Weights of a small masked image model.
Training: normuon at rate 0.0068, 6100 steps.
Data: trained on stained colorectal tissue patches (NCT-CRC-HE-100K), 34.5 epochs.
Rows from block 2 of the encoder of a small masked image model, named by matrix and row number. Rows with one number belong to one neuron. Each number is 500 + 40 x the weight over its row's rms, rounded and kept within 0 to 999. All counts start at 0. Numbers have three digits each.
After each neuron's rows are labels from the 100 images, of 14848, where the neuron reaches its highest value: "top examples" is what is common among them; "patch colour" is the nearest of a few named colours to the mean colour under the peak. Only what is clearly more common there than usual is listed. The data: stained colorectal tissue patches (NCT-CRC-HE-100K). In brackets: how many of the 100.
# fc1: MLP up (encoder.blocks.2.mlp.fc1.weight, 320x160), inputs 0-159
# fc2: MLP down (encoder.blocks.2.mlp.fc2.weight, 160x320, transposed), outputs 0-159

fc1.269:520530473542490496392491534480447496503516493534397532505499519491554540475551493460465474476509542520446539463495531591483524490552463486494520533505461438517422551526564500429467478509477509580484435495504534425567481524453463485498561452465543477482551473491535449427429472504517505457433451504488591438581530545446504485501539505446472508487449515475545499572467502491523499529536543459448497488557458531517478488532525492556511597509522548551495466518540559498543424481518447
fc2.269:474523547465575473539460524568553519529558425483527442513476515570501491533518528459515527483478489463415502438500520528529534501466398554503435531468507482512432538490502491530525556519407464496558464550444478490521528485495474472486457477524481515477494493472530573493494455498534532468486539612508431543527523415479457499466462457583498526496478528520450528444528497538476539497500491501445542464570475568549479408473545405457498502437533511498479593495526448540540517507499497
top examples: tissue: adipose tissue (86)
patch colour: white (95)

fc1.148:478533522476536552470483579545531542485450478479567542504492536460624515514542580493516539465426521481514404480414463527488494451421525550500433453516509463490510445563512555537485504474481551487495536488485513436492527507462540468506498485451470485460482557539504489503498469512477511455499524478506466582517435542549483503518482528344456531476480551462507566541487519499516553477430516576458496444425526494557524498499540520488502442509532515474472533533551483453426477519484496
fc2.148:519485502505565517557410480509509484523505456480483561493534481516565522531479506470492515464487502449475520519579468489441463479490523474546484483494508470550545500489537516428494505474540493506538487433621475475517544540449451526426474419523519534572476485497411513486437503571473500557544466435464518529566488538423485526579509522482460617437447498530483487521458496491445532471528541541535560449439531511410506443493519529517498548539472535547464533544496452452533497521553465
top examples: tissue: normal colon mucosa (40)
patch colour: grey (68)

fc1.149:524540440500458475487543534518460488453533545517508514451526470438574499527594454540447509490494503493581495461546501509446542520548513557507491418511520442517503459601549494515501526444510444556445527522527458466557505575417499577510524416485500570528541430571489533517499498449550513536510489497535513503545442478484508522459456505540447507496508472456493461513493557468511505469483546448399458462468436500498460529498496485531514516564437533582453470539440455489513551490540448
fc2.149:487476510532514482536476527443567539483461476489486435474487567581554448473431511455457457514499416550490563518488507489431631446499459499444503496554468524462467479543565531448532501589510465502500498511467526532533496522438505384522528557527452469407510488459496462527566478462470537493526433530470427535532534489455523497503481495566505528544509478526559508528507511517467539542465458545389493548481534521546525491458485509478517495466540512467530554488542476480471527543446544
top examples: tissue: debris (54)
patch colour: white (51)

fc1.132:530460497473491528519545498496501498464634499503530474565476470511475494566480448540454451578507488521500460459536567482528451471531541578488455511536501522428515477539521501479443488477495522555435485457490492444540556546536479557462570580526508454526592524536466526491578423503492492511494544489520445502405498467505443437519476557533502558484506464487531528454468527522447523497535514463446601477557548438454489532452561446501467477490534468482455476531491448475540485477502442
fc2.132:501526520455479579501455511527475456554522503507549514463534460472413444439530470525506494503480550487511570546501527493526467497524442479567540551491550566450512519437518459495528476497425568547449474513515424492455521557553453528472520517510409555484497456481495515517527433500589418530479571418493484509438539521489514536451540451444505485461522474534618491475471476463446555443500517522500496423545520482544501458516525480534442476463507536500447547519532462545507484484582507
top examples: tissue: lymphocytes (55); tissue: normal colon mucosa (28)
patch colour: grey (64)

fc1.43:451446461495527457554458524480532522455509479532555418495493476534474481566510515464554450470477485524493504445519517525450514485551543462497492497443578472497503457456578479514425529484467558519503468553577462469460572502581543511555494441450568503468538430490458498419492481453485464473543520470482509521504544493509510505580440519515560535556458503476543448579492553482544511438540488547538481460524532479526488527481511506455524464390419490550501476491435577490526486508565549
fc2.43:566524447488503463464526485464460443587554507518478536447505439528494501552474620585435431479546455525496552515451517542503483539442530446567538486566525529536517486475509495478505603503477519467524524487475497421536434545572483554488492503507479448528543535527487514433476479521498424505507523494551480478516516491468565608487505480456452488534453488486515498445443541487479536519531589456509498500479487492417529510539450458518571444505445424508504460504470531457478497476533511
top examples: tissue: normal colon mucosa (70)
patch colour: grey (58)

fc1.5:485543561508489521517473508481468442483486540494489455497524530521524534460459502445523459517557415463500599516514492438603470492522476473515450450493532432506527522484434534528485532470578469494515558498493502519503480442466539500514457427547482490543521461461481558545546454541523560521483477597424441528492450460496558523531513504536508509508553559549514454438433589463464431449534521462552452517515468482527510571475504426522556541504504545440493492538482501486542416441539471
fc2.5:438428456507477529452539531500457554504479532502519434525578464462461514484556523502472490480485407422514575474523532510527514434542413554477491404559498522540411449470505550509498526472460571482530460474503488474492511497511519511559553546449522548373472465531507516488554498553460566507439532520485481532480584461505434411524476495519494528474555561497474594498488525478489524446533483452537476538499530480572554487512523513509495513510541523453479442500535479473520485542516488
top examples: tissue: debris (32)
patch colour: grey (47)

fc1.30:428533517530574456533511462501529531491447498501572477457449479483498447501536487407470522473496516533460544530486548542553474523536500555505496433463498494455454576508524517508520465465442529396546480549547422451500497525582541495560481499472471452428504475481503522503505482489528507476584462537552466535460487517563596518609530525512492512468457497461412528562481508486455508504528522552527429511448482433559517519489565594518451455519503505507496459515506430504459482483494528
fc2.30:514470508463467477502552463482462448582530523485496501482515491514460462512458595575484425555498450426601479538502546500500475436476477466444509510562495477513554550507509522506487522518512495441531551494473463513471572489499520523458446439444438527518527531575537553486433532500482512461498536480484483541457572430547502466390552489440491477464529508567537477496432500526524496485476499545474545565500487526440485518477469509497583544500453536493470622515470522494463504534538425
top examples: tissue: normal colon mucosa (44)
patch colour: grey (73)

fc1.277:514487483448533542497457536595461501504464496508516487521544448570487495523561560491568554495467508455543555456427417552607508538472519494588569538463466507504561485441456510527488560489531493478448562435471536456462507440476509482462502443496480491446452514470514483519493529501488474480456467490456521555448523523483546551500478582460511506488476568477513468528452537491418523447449510512512448504493462512466464484468526539556527475477512546540497597592546449529442470461517451
fc2.277:467466470424494528560447548504518499507530532434539478491507466503525439505497533480522574512435539451559504437348480458543473544497499516513571603509463571510506520466467535536476550479542503503560511436498490479508503536572510478532544421565505532474506558502523504451387479458476480511589506469490475491513522511462528542511525557487473568510488523463469507474513504471516421498496473458516560484506478448433440485501545522536457533479567448445546523522505440441456518493511470
top examples: tissue: debris (93)
patch colour: grey (98)

fc1.219:517442515490522398433535480473517525497532497529528421452536546435418551431473551540526449502512508543573500527481470420464548462531463567581427472485494480545455503520594477512552486568536496454457545482494510535535461526427522436462499539477506493573486465484520498490579547501594489510564507499537490486493517479501535511547393535505531468563520456502521520488500509498524439435513512486490499531500452487470493437544478514581494505456499541417473567471512491460533497517512491
fc2.219:487461470515521527458499475529540534536532491445489422490537508518575492491436558472507482491478480481454484427473521461547587427513508555462481516564448494511444455541468448497521509492512502500478530500413543465523480419466518477485504573481536456426522503510540452585517468528540446502569497504567580430536514504551491525525538490495578578527500463509482482530470479547492554524443434529455491470514487513514529588433441493505586509534431535457557491481521463509402496504479458
top examples: tissue: tumour epithelium (62)
patch colour: grey (80)

fc1.138:476473498532486453575507535462384497472538538475516469549495510501572491510574495491494470458470496509466477503459516532512510522550465542538452498496517475467498458497485512483452532465459493502472526468504481520523389541524489641507493490556542455457475531558525489489459477568534539542521540463487553571449546525473478433541439478484475571470517475495470530455485563518554446469536598565524526485482493481462521427527455487495452399556492563467497447449461555485534449541460478
fc2.138:441485520458565566523512484518489501483515544485463510544432430505518428517464393493560547505458517479529463522474473528499464563534510514510538542488518449505492473496580511450449530483466507511498478542477496519492602527505507419500549439547492527502432489546509489403479473483423489505506590525423442493544464513449473500444543502523482570465527475519470446484444537486448547550539412587557537445512552521540419474470526532490539557527523454501460484548520487513534488514545496
top examples: tissue: normal colon mucosa (41)
patch colour: grey (59)

fc1.307:424550482474494435467482512431426516471560528507436447483541446542494475479566536501443571491573460519522586510472576590477425518488502474543421552554535527545486485517470548519510509529488515459556469498482509519493548542478492439547546502497473504490518470517516505502434511563404462464473539485537449493526495442543460541553478543479404486527505496491562498449510460477526541492585509508469538557507530555526455540496508458510520463528505414490515464437553511414485474517504476
fc2.307:558476548564437524561459576469450546548489488466500479448461488517517481495547496511500499530483455466464495464425516520543511507594491527502477476525549491547502511497564538422519571546504432536492484459464565459508516545450485481404477459433484451431530486544543508465531466463461511587431484514535517484520509479524529439575562525429572464491501508562512501524476533580483482465452546437479459439507506508471526526513525494521514477424545535527510488434474437525448510471586527
top examples: tissue: tumour epithelium (74)
patch colour: brown (37)

fc1.265:570604494494465469406474465531553501565555523460543483468419513489444495477462570500417472481543472521502503508456457586488543502567472507500438512412445479564475461575425542487519498485499519544492467492489480457502499581455486406480476535516480457496527599506469559510497506472486551545475505513460541497511547525539502494531567448549479532490555477501505506531473475477517490480501498488511501454548534484544441482562619536454503509467521545462449474505503494501445457517429517
fc2.265:455539552457598442483491520502525499430489435525522460477478510513555499494484530490507537516510490501455474499529479457467532492462537547472490529477459474437534445521520501541497526489515483515504512492430516484509518513469486495434513557521597452582513388499524506539587496482529504452580471564472482539529560451444437593458467476491520510508554520546491563562539512531492437458429508474485504539505502500457507470501565454500498510407521466425532517543606423543504517423492482
top examples: tissue: normal colon mucosa (29)
patch colour: grey (46); brown (42)

fc1.75:487449506528571514532530450619437480522498496515492434525498482499470505554471501500481463560473591543572429449560485477542491449512492551508533539442480485563502541478436562544508478425463495489488526499468499498461526484458416579460495520514515478552475511452531511407572495553480543516544478470528503583557520534472428494518526517486544443561442484470477545533490491508493524498477547541538390511521478472452419534528498479536469441493460506473505517488466467494446440524551529
fc2.75:496480508433555499509502493486508583494505542455481509515541470517586505467448473528524535448512485509450503495372598536450530566499522513484460520522444556458428514474519489498489550518528499526468479504470564497445530543510560491514535473487523511468529520482464459528504515517432540539553555460489477506488474491545505467464485558498505536471528562509594404450498459469554507432490417514404498467522496474505487422516498461640495575554522519481504501450509512534425521506512462
top examples: tissue: lymphocytes (56)
patch colour: grey (81)

fc1.262:483588554443502478537528492524557502551434511590487509526439445473546518455440429486487469482479457559523504487514581512439485459554545503508440524516524498522535414497509506439437438508485502446480534436515495517463496584459445566483525564498467442500462520509509537438469459539509591462523515531569486580505461487460532469505484530527504532513543441485509439529489551504443573493565487535467580471465450433544483473529488504576535548519458534457492497486511523507445485529506471
fc2.262:523572513517499555518441433537515467525541491509483453587452494454555511460462462558514517497476501435508492490459542534513487535478439460458434488481538523491537482478416421460497563495472563484578542458528518478493516518437516553504435449492490469529491526511519483472531471506493526489564532474510482546544547436481470375476481454436550496531427499515485500423501546513475504522536439492474498482534463510596507492487457557482523507554515569530472505556568580582565494523491434
top examples: tissue: adipose tissue (100)
patch colour: white (100)

fc1.313:556475513501496451547468491470505477514594509492541533565471489530486460523510459561502477539513502539499518504530413543540502422487520500516405453540575522505469524488445544566515441509520507443529548513448527533482499485534478530486457554470450441551492452510496435515504470519490544550453513540468409501502470542512425502458509550486438543475492502439494489530453405529403510519483607534470440471585526485524511499438534480509511504518517401536467463522577501503517577464518492
fc2.313:425468469511486507512530507487500518492566517494526481463485478552552480407519552561443490500511490497492522530520549507449512438520542474502529536578480448476494508495509570437482584521544497464494449439515532476460438412489444496463514491508481563546498536483527584479490548562481488515432528515502532519508447429511516575499552425470497543504514556483474508578426641431521419493522522474555561515482518527478506516505555513498494394487494467449491482511481518481490518487487414
top examples: tissue: lymphocytes (31); tissue: normal colon mucosa (30)
patch colour: brown (60)

fc1.139:520477505492526448580521489565460413492446527505482470506498447511564451535498504536539470532444529519454501520509451485481442556515507494485489485457498411558468442501540557425573474454534483561465512487474600502464481513547395558501521467512497477546514538513464547427567508465499505619477470492508490489549566551502465497479570527455489479545531438490445488557470497457553542462480506473581571520455456555477518463498460482520487495459518465473499469517535542499433572479517512
fc2.139:479516451503513483571511473523482399470508463475558492528537519497506556422363496442555493415566470529502409564477547467519481620462560530510455491467530536532503528499501482481463482471503475553546463554480541472529499491458459502480585465510436488499527470496475543510456524550487414527548496512480535497524435526493532474541485419496542502470555459526448520533458555493519468554533479489536546563535492450493489470485465458489471599495505447501490508529481573493557505517529505
top examples: tissue: lymphocytes (47)
patch colour: grey (50); brown (33)

fc1.214:536417458473498500490509493486537514509487394541491549505524481451519456426559525538568498463482505559446485425509479431482500555485503499466450557521579489432598499554500550498522521423502513544488530475513438527471451492490581475476520479561500494492546498455465532503469503488460477485529432559516538483491477492542495524509503452603531511458530536451472446518439542504490557487564542497564534462519521492446552501487468467516510534504414467490435581550480557444534406528495510
fc2.214:466524480462541491481521525490480530555520521480448549496482420503519510519496494442441520485516499531483545482554456423537497479527529485565525501434501501515496493566456565434480568432440485520470452509516479468529567537536454461518432469481555481480420579499571593459464514522495518478515573507517482497539525563553425479473404542443459493584499563490423543498518491537487544493520509522473502550516489542551504432481502497481492548525414388484540460488485499496517482453542555
top examples: tissue: normal colon mucosa (43)
patch colour: grey (50)

fc1.155:531476496542537487429473449407527515473509505483538461464487441476497456488470455607520552502478470545554529430477509476568497498515489530491501472501522481529530522449536535556515487463446513483553463503447505511463539553469424538526442543556454580497550489572530417490454535496545518509523547504466584457450569485511563444506398509453499569499485532549524557498483573447517464481547501533503528561513428436518501438500528464430522490439517527501512503445477476462540500522451527
fc2.155:493480480493561522602564550537496546447525500453484513466473424485537461547518447474513490588473501488479492460514523494473472511503478481523478456455409512526525475494430516463478429552544552518545544504535514499505426543512546441512543460515480539453555499518465542491455461445473499485528548490542420523454478529477437485481563506547462454463532488548471510582578395430481568519496496512577502480535542482452508524431500496473487451523507498499523468491527504635503504499571476
top examples: tissue: smooth muscle (54); tissue: debris (39)
patch colour: brown (66)

fc1.116:527585527535605475536478492520402526482439564460521436547512501506533481504487525535493520523499582535506461530523517486482497571459481487508577525506512550522438516549491466491485511472498488542522519499508474523477434543549474523467439404510493515473541559493520505446460492522478450525596527543478472455492541435460538541474505582496509441466472409452512536473419551476472534525434423507480506452545430505414524503512557581460509482443480540498454527470509508563484470481474508
fc2.116:540469505494462489557495517546515545542447483502441524485557468503509437454432520511500547482542419513523447426545546514491526492495509511501482476497425496566477434518507443571498507526598514460504453485496575482487498470500475446457509466462533530504550566529531457444468545555528496459483549479522476512468553524485476520488482461460554480473573532544444462526485529429551495467431550521492552458483472506502496548520531458542532511525559479606391503552452420482504524508589433
top examples: tissue: debris (29)
patch colour: grey (52)

fc1.18:463463494489463497453499473530539520491600484501440490518488474430576497466511522528480458520536505484535503477500524531488522431474519539614528518470525531487451466549513500471526479478468521509550529528532554526469448542454544442504513448496490469478563433464526579485473475498505488434450580458521437546454461454531505480555463520496509529553431439532541493489530520492443513452549450534479632514512509442487516483470440490592482503434429498558539472503563469473516565458544565
fc2.18:502439545547506506445599449497480540470526431482512485476522544448530485521511456463448467476489488479500511552496528420537566421504463462479501449526512574526489485593435522508482507518480529505496405543479485489450580489559522523508464518442545501492527511521411473510585495516508474479426488484526513532538461587553425519571458507520495508449461510554534524501520467534510496472551423498533553555501447545456542470509495495488509437448546456578529471436461504446516493515579516
top examples: tissue: tumour epithelium (38)
patch colour: grey (47)

fc1.114:538521473532484516508447488484519540533496486441506514487495495465486531547494544552497426583514485429498537502563525453502497498500518525393516464485467473488470490471598503503440565476556493470511495513492482607608495522474540474525509494518523473534495510507527461505420474520610528502542473490539516488505495513545504536473411440512475412576477504543555528519505482503512514506477496467525513533520511497401482452418509515455530496424465519499474532367419466440513510560483542
fc2.114:493468431536496549428507479446519539542531547524535445474600515532509523517463564524468546430472467459514551502465475540480493509521545472491553490497482454482563570536480553513492444547497580482527473494518562482503489463470502567531538531499517517506517438420512486466477489540547515514460503485544488413446529450496476479541482443541505557471463526469534505537431557500545506532481532510467544427450429568560532438501469507471500445528493526602529448525456452509462447536421420
top examples: tissue: smooth muscle (56)
patch colour: pink (68)

fc1.122:510605488434542448414468486520585470499515503502491537428461510558577489516455467466562515527518459490585516528485554560478473542435507454515507444425475520514533468491504561446472464498525468469482494401520502555548591436554467540502496496579494515493447483557505482447457441437537485500424527468518485511525567507433487496569563513517502492513476498496503507476523512528471519500479510508390533507444450521504523502496509548487501497448479461465527481498604481504508527479580518
fc2.122:463536445493550558512455474464466507451554474483480529480487512432509496512543424422525438476520549426522494606408517480572478548555528475522455502443536498512506458568496485494500519493465506504537480512515489523478507485457502517517454452501448559602473539544543358520522468527461446545506549508468534500420499525529524533549506418494516521475471522467512496435499516542501454507498518576415489481527577495509510576493493432488521461523477499479494438485585543553523504482516482
top examples: tissue: smooth muscle (50)
patch colour: brown (41)

fc1.61:472473509452472465452480459541544583566518535451439484492503466505532612449512550509443558451493481451517493506511480610562473475419577483572567509488523592516505541490492606499529542478505459536482538487505522484494506479477524475507488518456488541439396442529544503511503487478501562448439488495476487421412470490484545497523573499554484572478433480536489501545493514440474551491501482452491479419471467482495527474501485518503493519558568494473464509478529470499514559505465524
fc2.61:498464498418486450440557441509467484522487514448424419454475545454559555504628526472486465542482487537511508515517541483441536460455491545502494488512523564510466511498451523485510502452471533494476508490549450462489450539528453458514477472461503479485527510568489539480507478566460438448498532578491455503509483527511532533547483544527453534496464540599556509491492565423530483522502466523536526507522555530437542520491548535427525421538437481582550475471408538561478439478521509
top examples: tissue: debris (33)
patch colour: grey (63)

fc1.184:442461445502580445510561475506575519478540523495486487527460499445489505488487499489512472508469465522460445517510506537526482559503525537506508443452530537438496531551508509483495441475495461569527512490547461515531542534482470520498448554548524530435452489530486458514431506436466498367415518503511539514447460475533445522505495493578439529582537479501478573479543482480510557493489546476460475431481547478446499513405523570515543512463581565489438527553436465472587536526527496
fc2.184:438521468520509464474538554473501524520575454474459503499419491516470503479593560450542489513466539483527561484577492506503463523477459401507517470511585582501462486529535492489535467493412513557489519521465461533495526475558510495567544497530506489472476518432492475548543491443493410493512546548484537527506498514499521658436460492545497458535417465496507410524519528509459520505453516493424489469461526502445495512492546493509540433489458538486440512490584478526540462505536490
top examples: tissue: tumour epithelium (45)
patch colour: brown (44)

fc1.270:479536513489420406446493446452552509433589494547547472508484530438498445414483485519513519533541474543499433472518500449481553476552431539420502496514542450456444510540539440542570499560546503446445486505515517500428486462492510454513508535540530417545497465520501484549470477508528503494609520552513502505506511519487498522491459519534535462630531501524506538536507498467547480505480455581476575449545542507510507469493509481493533494467464591456490472471481479446505501450513559
fc2.270:486489540558505501411516490512535522568490480425525443499567577518490573500445556418464485540447446480448498463500509478507537444438488516437481431474452525555523520510439516531544441576497510543435606521502570477499452476480510461474431506457503505473455431487534427468556511521585433496485486517492534465499515518491504473586473500526604510505554534510510530501501551545520470472537453488452445548471496490531568499505543555540527471473536552481536485509509475521477453473456488
top examples: tissue: tumour epithelium (58); tissue: normal colon mucosa (25)
patch colour: grey (54); brown (43)

fc1.252:418518498408586453509497484464514488516468505512515474577503431504461566491511470511505520533556478456541517542491503538523524508515495542388553527483527530450509519462523520482498525463496471433547469524486484523560514543539507589416499507505429462485554497549514499466487448522478492573621510422587458524421448489542466432511500533535543510508515471530479466546426501461538515501511459580548498474480436445511472455506560538489517502495566505462441522480491433462450483498510477
fc2.252:522492474493479554493546472456463500527471434513414443515495552524484496501450532532534436492485466466473520489529459454490514497489505465406455529516423497592486510560572510515494525445498481390495439570518582406519533576534476522547490432460523567461510468452523502493497486498472518498505514457527522499527529507466437480501499517513575443541454522546426460513492454521548509575505500534540497538466411591612499531432499516483549491491547493510543514481515469540543526490477527
top examples: tissue: tumour epithelium (44); tissue: normal colon mucosa (38)
patch colour: brown (84)

fc1.100:516434424540527496500513525505494438478428500462473562571512527458444430495482537487447444474599566520550440441495464514425554445444464521570455534563501460474519489541520520573481484473527490518494501478455548497446488397498503566490509540445497544503521493483591485493579452525576501501509466530515487506571538485462443541533478494520546490481442459459419573525476524497559495453518537508534551460470518462472489558479515465475473504509478567509473463502554516534527437506534476
fc2.100:417516494479490539524505503491457557530522505474570494528542514516542449451497477515503547426407456552477495559462520472538532477509559567581502507502466496534501459420499475439540540559475509495564444542564484484448508503511580460454500500489576563443529470570437486522480492506398478547546494484558473548491495506596534505484513558446441558440487496510498384466460427514524519516452502486490474510501558549498494505519516477473507540567499456481465458440465561491499475507500492
top examples: tissue: lymphocytes (56)
patch colour: grey (88)

fc1.108:500471454515525537518442532510564478532491569570530546532511430475510525620556496444492424481498433470511474480476539461516503525558464504518530441506472488481502533481471499523481469476594443518495460492463480470455496529545469526496452424471470525470507446588597535488546578472492585536554460492480505513519446496457455493490461560542475539444523544526482511560514566443533449452465438482478486492502547439432495524519527507525503483458525455481554547437476444576518482536553507
fc2.108:481532560545444516487588476516486475600520491527491506503540558431485476502500526529474459580549472467523438483497538455462589496458488487524446485465511467482471483467549461491455455523480476545565486489570557444453455560524531470536608589469532511411433511459491516543475475504492543470435429514522530469537494535498528517556507471490504469473469491482428510556565468572424443524457435464488513502517510519530560538451518482459561519458508540488541479466444512449545470506491514
top examples: tissue: cancer-associated stroma (41)
patch colour: grey (65)

fc1.174:495489528488556459443472477473537478473518515561510504448536458490531464469470406571495525497527509551546512503542538476509506492601529528472434481509530464514502525486588550511485528442480461519487478460441483477463540519500482526481475567573490536504477508494461500425518571486545521514548482554450520452493563495520584422456406462493478578474513448519579521528549434501469479463528480527533573506584543509579516536456464466452571491395503517498523467452468463461491466482478471
fc2.174:461458502505529538625581569551498466502559566418498490522476417499486512504474501491493497547497513452461469480502486488473463550481521513513482512476490484544519557508492489512438536485521519555516553502516559469493457518524555485546495399532480553451497377493482534517483459439446533486508563488555386474561455542392448523506564461505499537492516483488424542575501440548462463459481513481508458467479533529527517545549464526497482493501554453441515528496507465547494500463528542
top examples: tissue: smooth muscle (65); tissue: debris (34)
patch colour: brown (69); red (30)

fc1.267:517490482521471544506542452459547497512544534515524538428475547469522507546516423543527481527498544440529515517488489492509554426502517485468479512456512510576616475475492501480480532539485462516477517492595513519477548502398491506503542423533439545564440512501457479521466495440555512489468572548495504481461474500450407480497405491548476459487535562531550527442510514533517517478565469483444511464485505459514453459503508424498521570511491496475595498452491507554508604480411470
fc2.267:551456507505508448494528514528454518575588545515492476470518481537481453516464564528487385508538438540582545468496525539585494393458449443516480557519484479468531479498469515550555471461501463486540508575490514520550471469515540531526473504524445473459531544478524455456521465509525479484518505466519436489388542497518482515435503492487469549572490530509515410456415510547552472509447606550513481517509445524461537561553475483450483452504464485502509510518471529466495526548529457
top examples: tissue: normal colon mucosa (36)
patch colour: grey (48)

fc1.89:523496625428566467527482532559506466420525512533512589442523612497489451498516538537439468445449510459486524510546462557464476509522511488451446503525497426507477522497526486491423551487517482551540543488562532517516483471449571481488490507461500518533511446450496556469452474501493444491444488549458506484523521484480462497472493461597386538513525564446462496537546514492528523555508487556538485490505556435504427499494441510442484496507530467509449541504463522472478561576504476
fc2.89:478510494579483528516537552531490517482549511447468536532431559514499478471468530516510490494425455503566536409480508462469551467530485563541497442523509427494481515470540523550437539539546427474514449449460521469557479462503518594557473451522483466509510475509392488482490471496506527432515464580547510496489496600508489460563452480567548522478547398504541452452515494497535481510436500509545536491481454481482498540552541496480517477397515532527524528491491503406521547496549458
top examples: tissue: adipose tissue (53)
patch colour: white (61)

fc1.147:541507520483512557540486477474473435524464451490453468556445489526567551542556578531509502510437511481560538524523555495507561488539460539489551416573518509521517464449487518433524472494490509567571413511473485447535516503414515489459495492448492507521484521504505502416504530497495522462540416531505458500590482580431555494517538467461535504502473489446491515539545418467521493537489467482517465465448495478543494506500538478531441533446469569432416500500469472466576434539570503
fc2.147:550597517537522497432464444590500497531463479524544486474469492482502520492544538517487533423488545511468504493497520489566563501481490475434500468476528507451518471527458493411551488515532497439467492445511558448456572561506495505486496440560516456543487520487538464486551361508489541482551539519514434520476529424461477490498519514498524524475500484514540439527552487464522575466432504468452533480498438479455486447500570472508530564508432526509579543491488386508538521570536513
top examples: tissue: adipose tissue (27)
patch colour: white (85)

fc1.198:435476456510455535422531420497486483532525476517506486530499531502523475578521455456505576553516564579480538506546519464460459525515504530496507463490465481523504508495517447574496498487497479494497468516503564487483543582539522439526503481615546543533489559512468507529469458526442548437526475457462525475522477518512463608475482539515458441459574426387510443550512480434555539554568478489526483465535478449477531575528462465473495513503511411489529482468470495432463528515510468
fc2.198:499442498521538501441518503562480546542458542528473504487413480411453529551591473554491530599425514476554509506512538504525473486544399464478529476528456447541536495531497497484521497497470503462485491447550524482442518520528515563519500515511484455556489481466476534459455498504450495469486619471516522438495509540462488483612490522548468469522528492452438524499528483505422486455458534538471512468565454456478545584520493492519407543508550507497492476533572404529476538473497514
top examples: tissue: cancer-associated stroma (40)
patch colour: pink (92)

fc1.63:439501493505528498463532466531540426500461519571538504475465507513580459524543520483531486482502483574522447511466458412548503515499528555414499510477504506482511494634538424458531516527507513569545478521586481475418494539533506532490461478490452502492537512497535551402528538540534523448506436537448472580532456529552545534455522482524525464466440508497517461454514440476514508508541449565508541443560492532461445502483522532513525486462568413532459486495474430464448515466490460
fc2.63:489557533528487485511528467529492497516490527473501520570471548452526519491491519462547547475547496538498491454534554513420550409500562516547544523544442481464462458458470494504509449543443456518570402472522525440501528520452496501480563530431511458552545455496514477636434496501508495433530472563510454446594426505536491521499517453509474465456493440497460526550548400539490506533521502527562520466439491508491550535464442470465534558422499468497534486510471536498504491560499523
top examples: tissue: cancer-associated stroma (39)
patch colour: grey (57)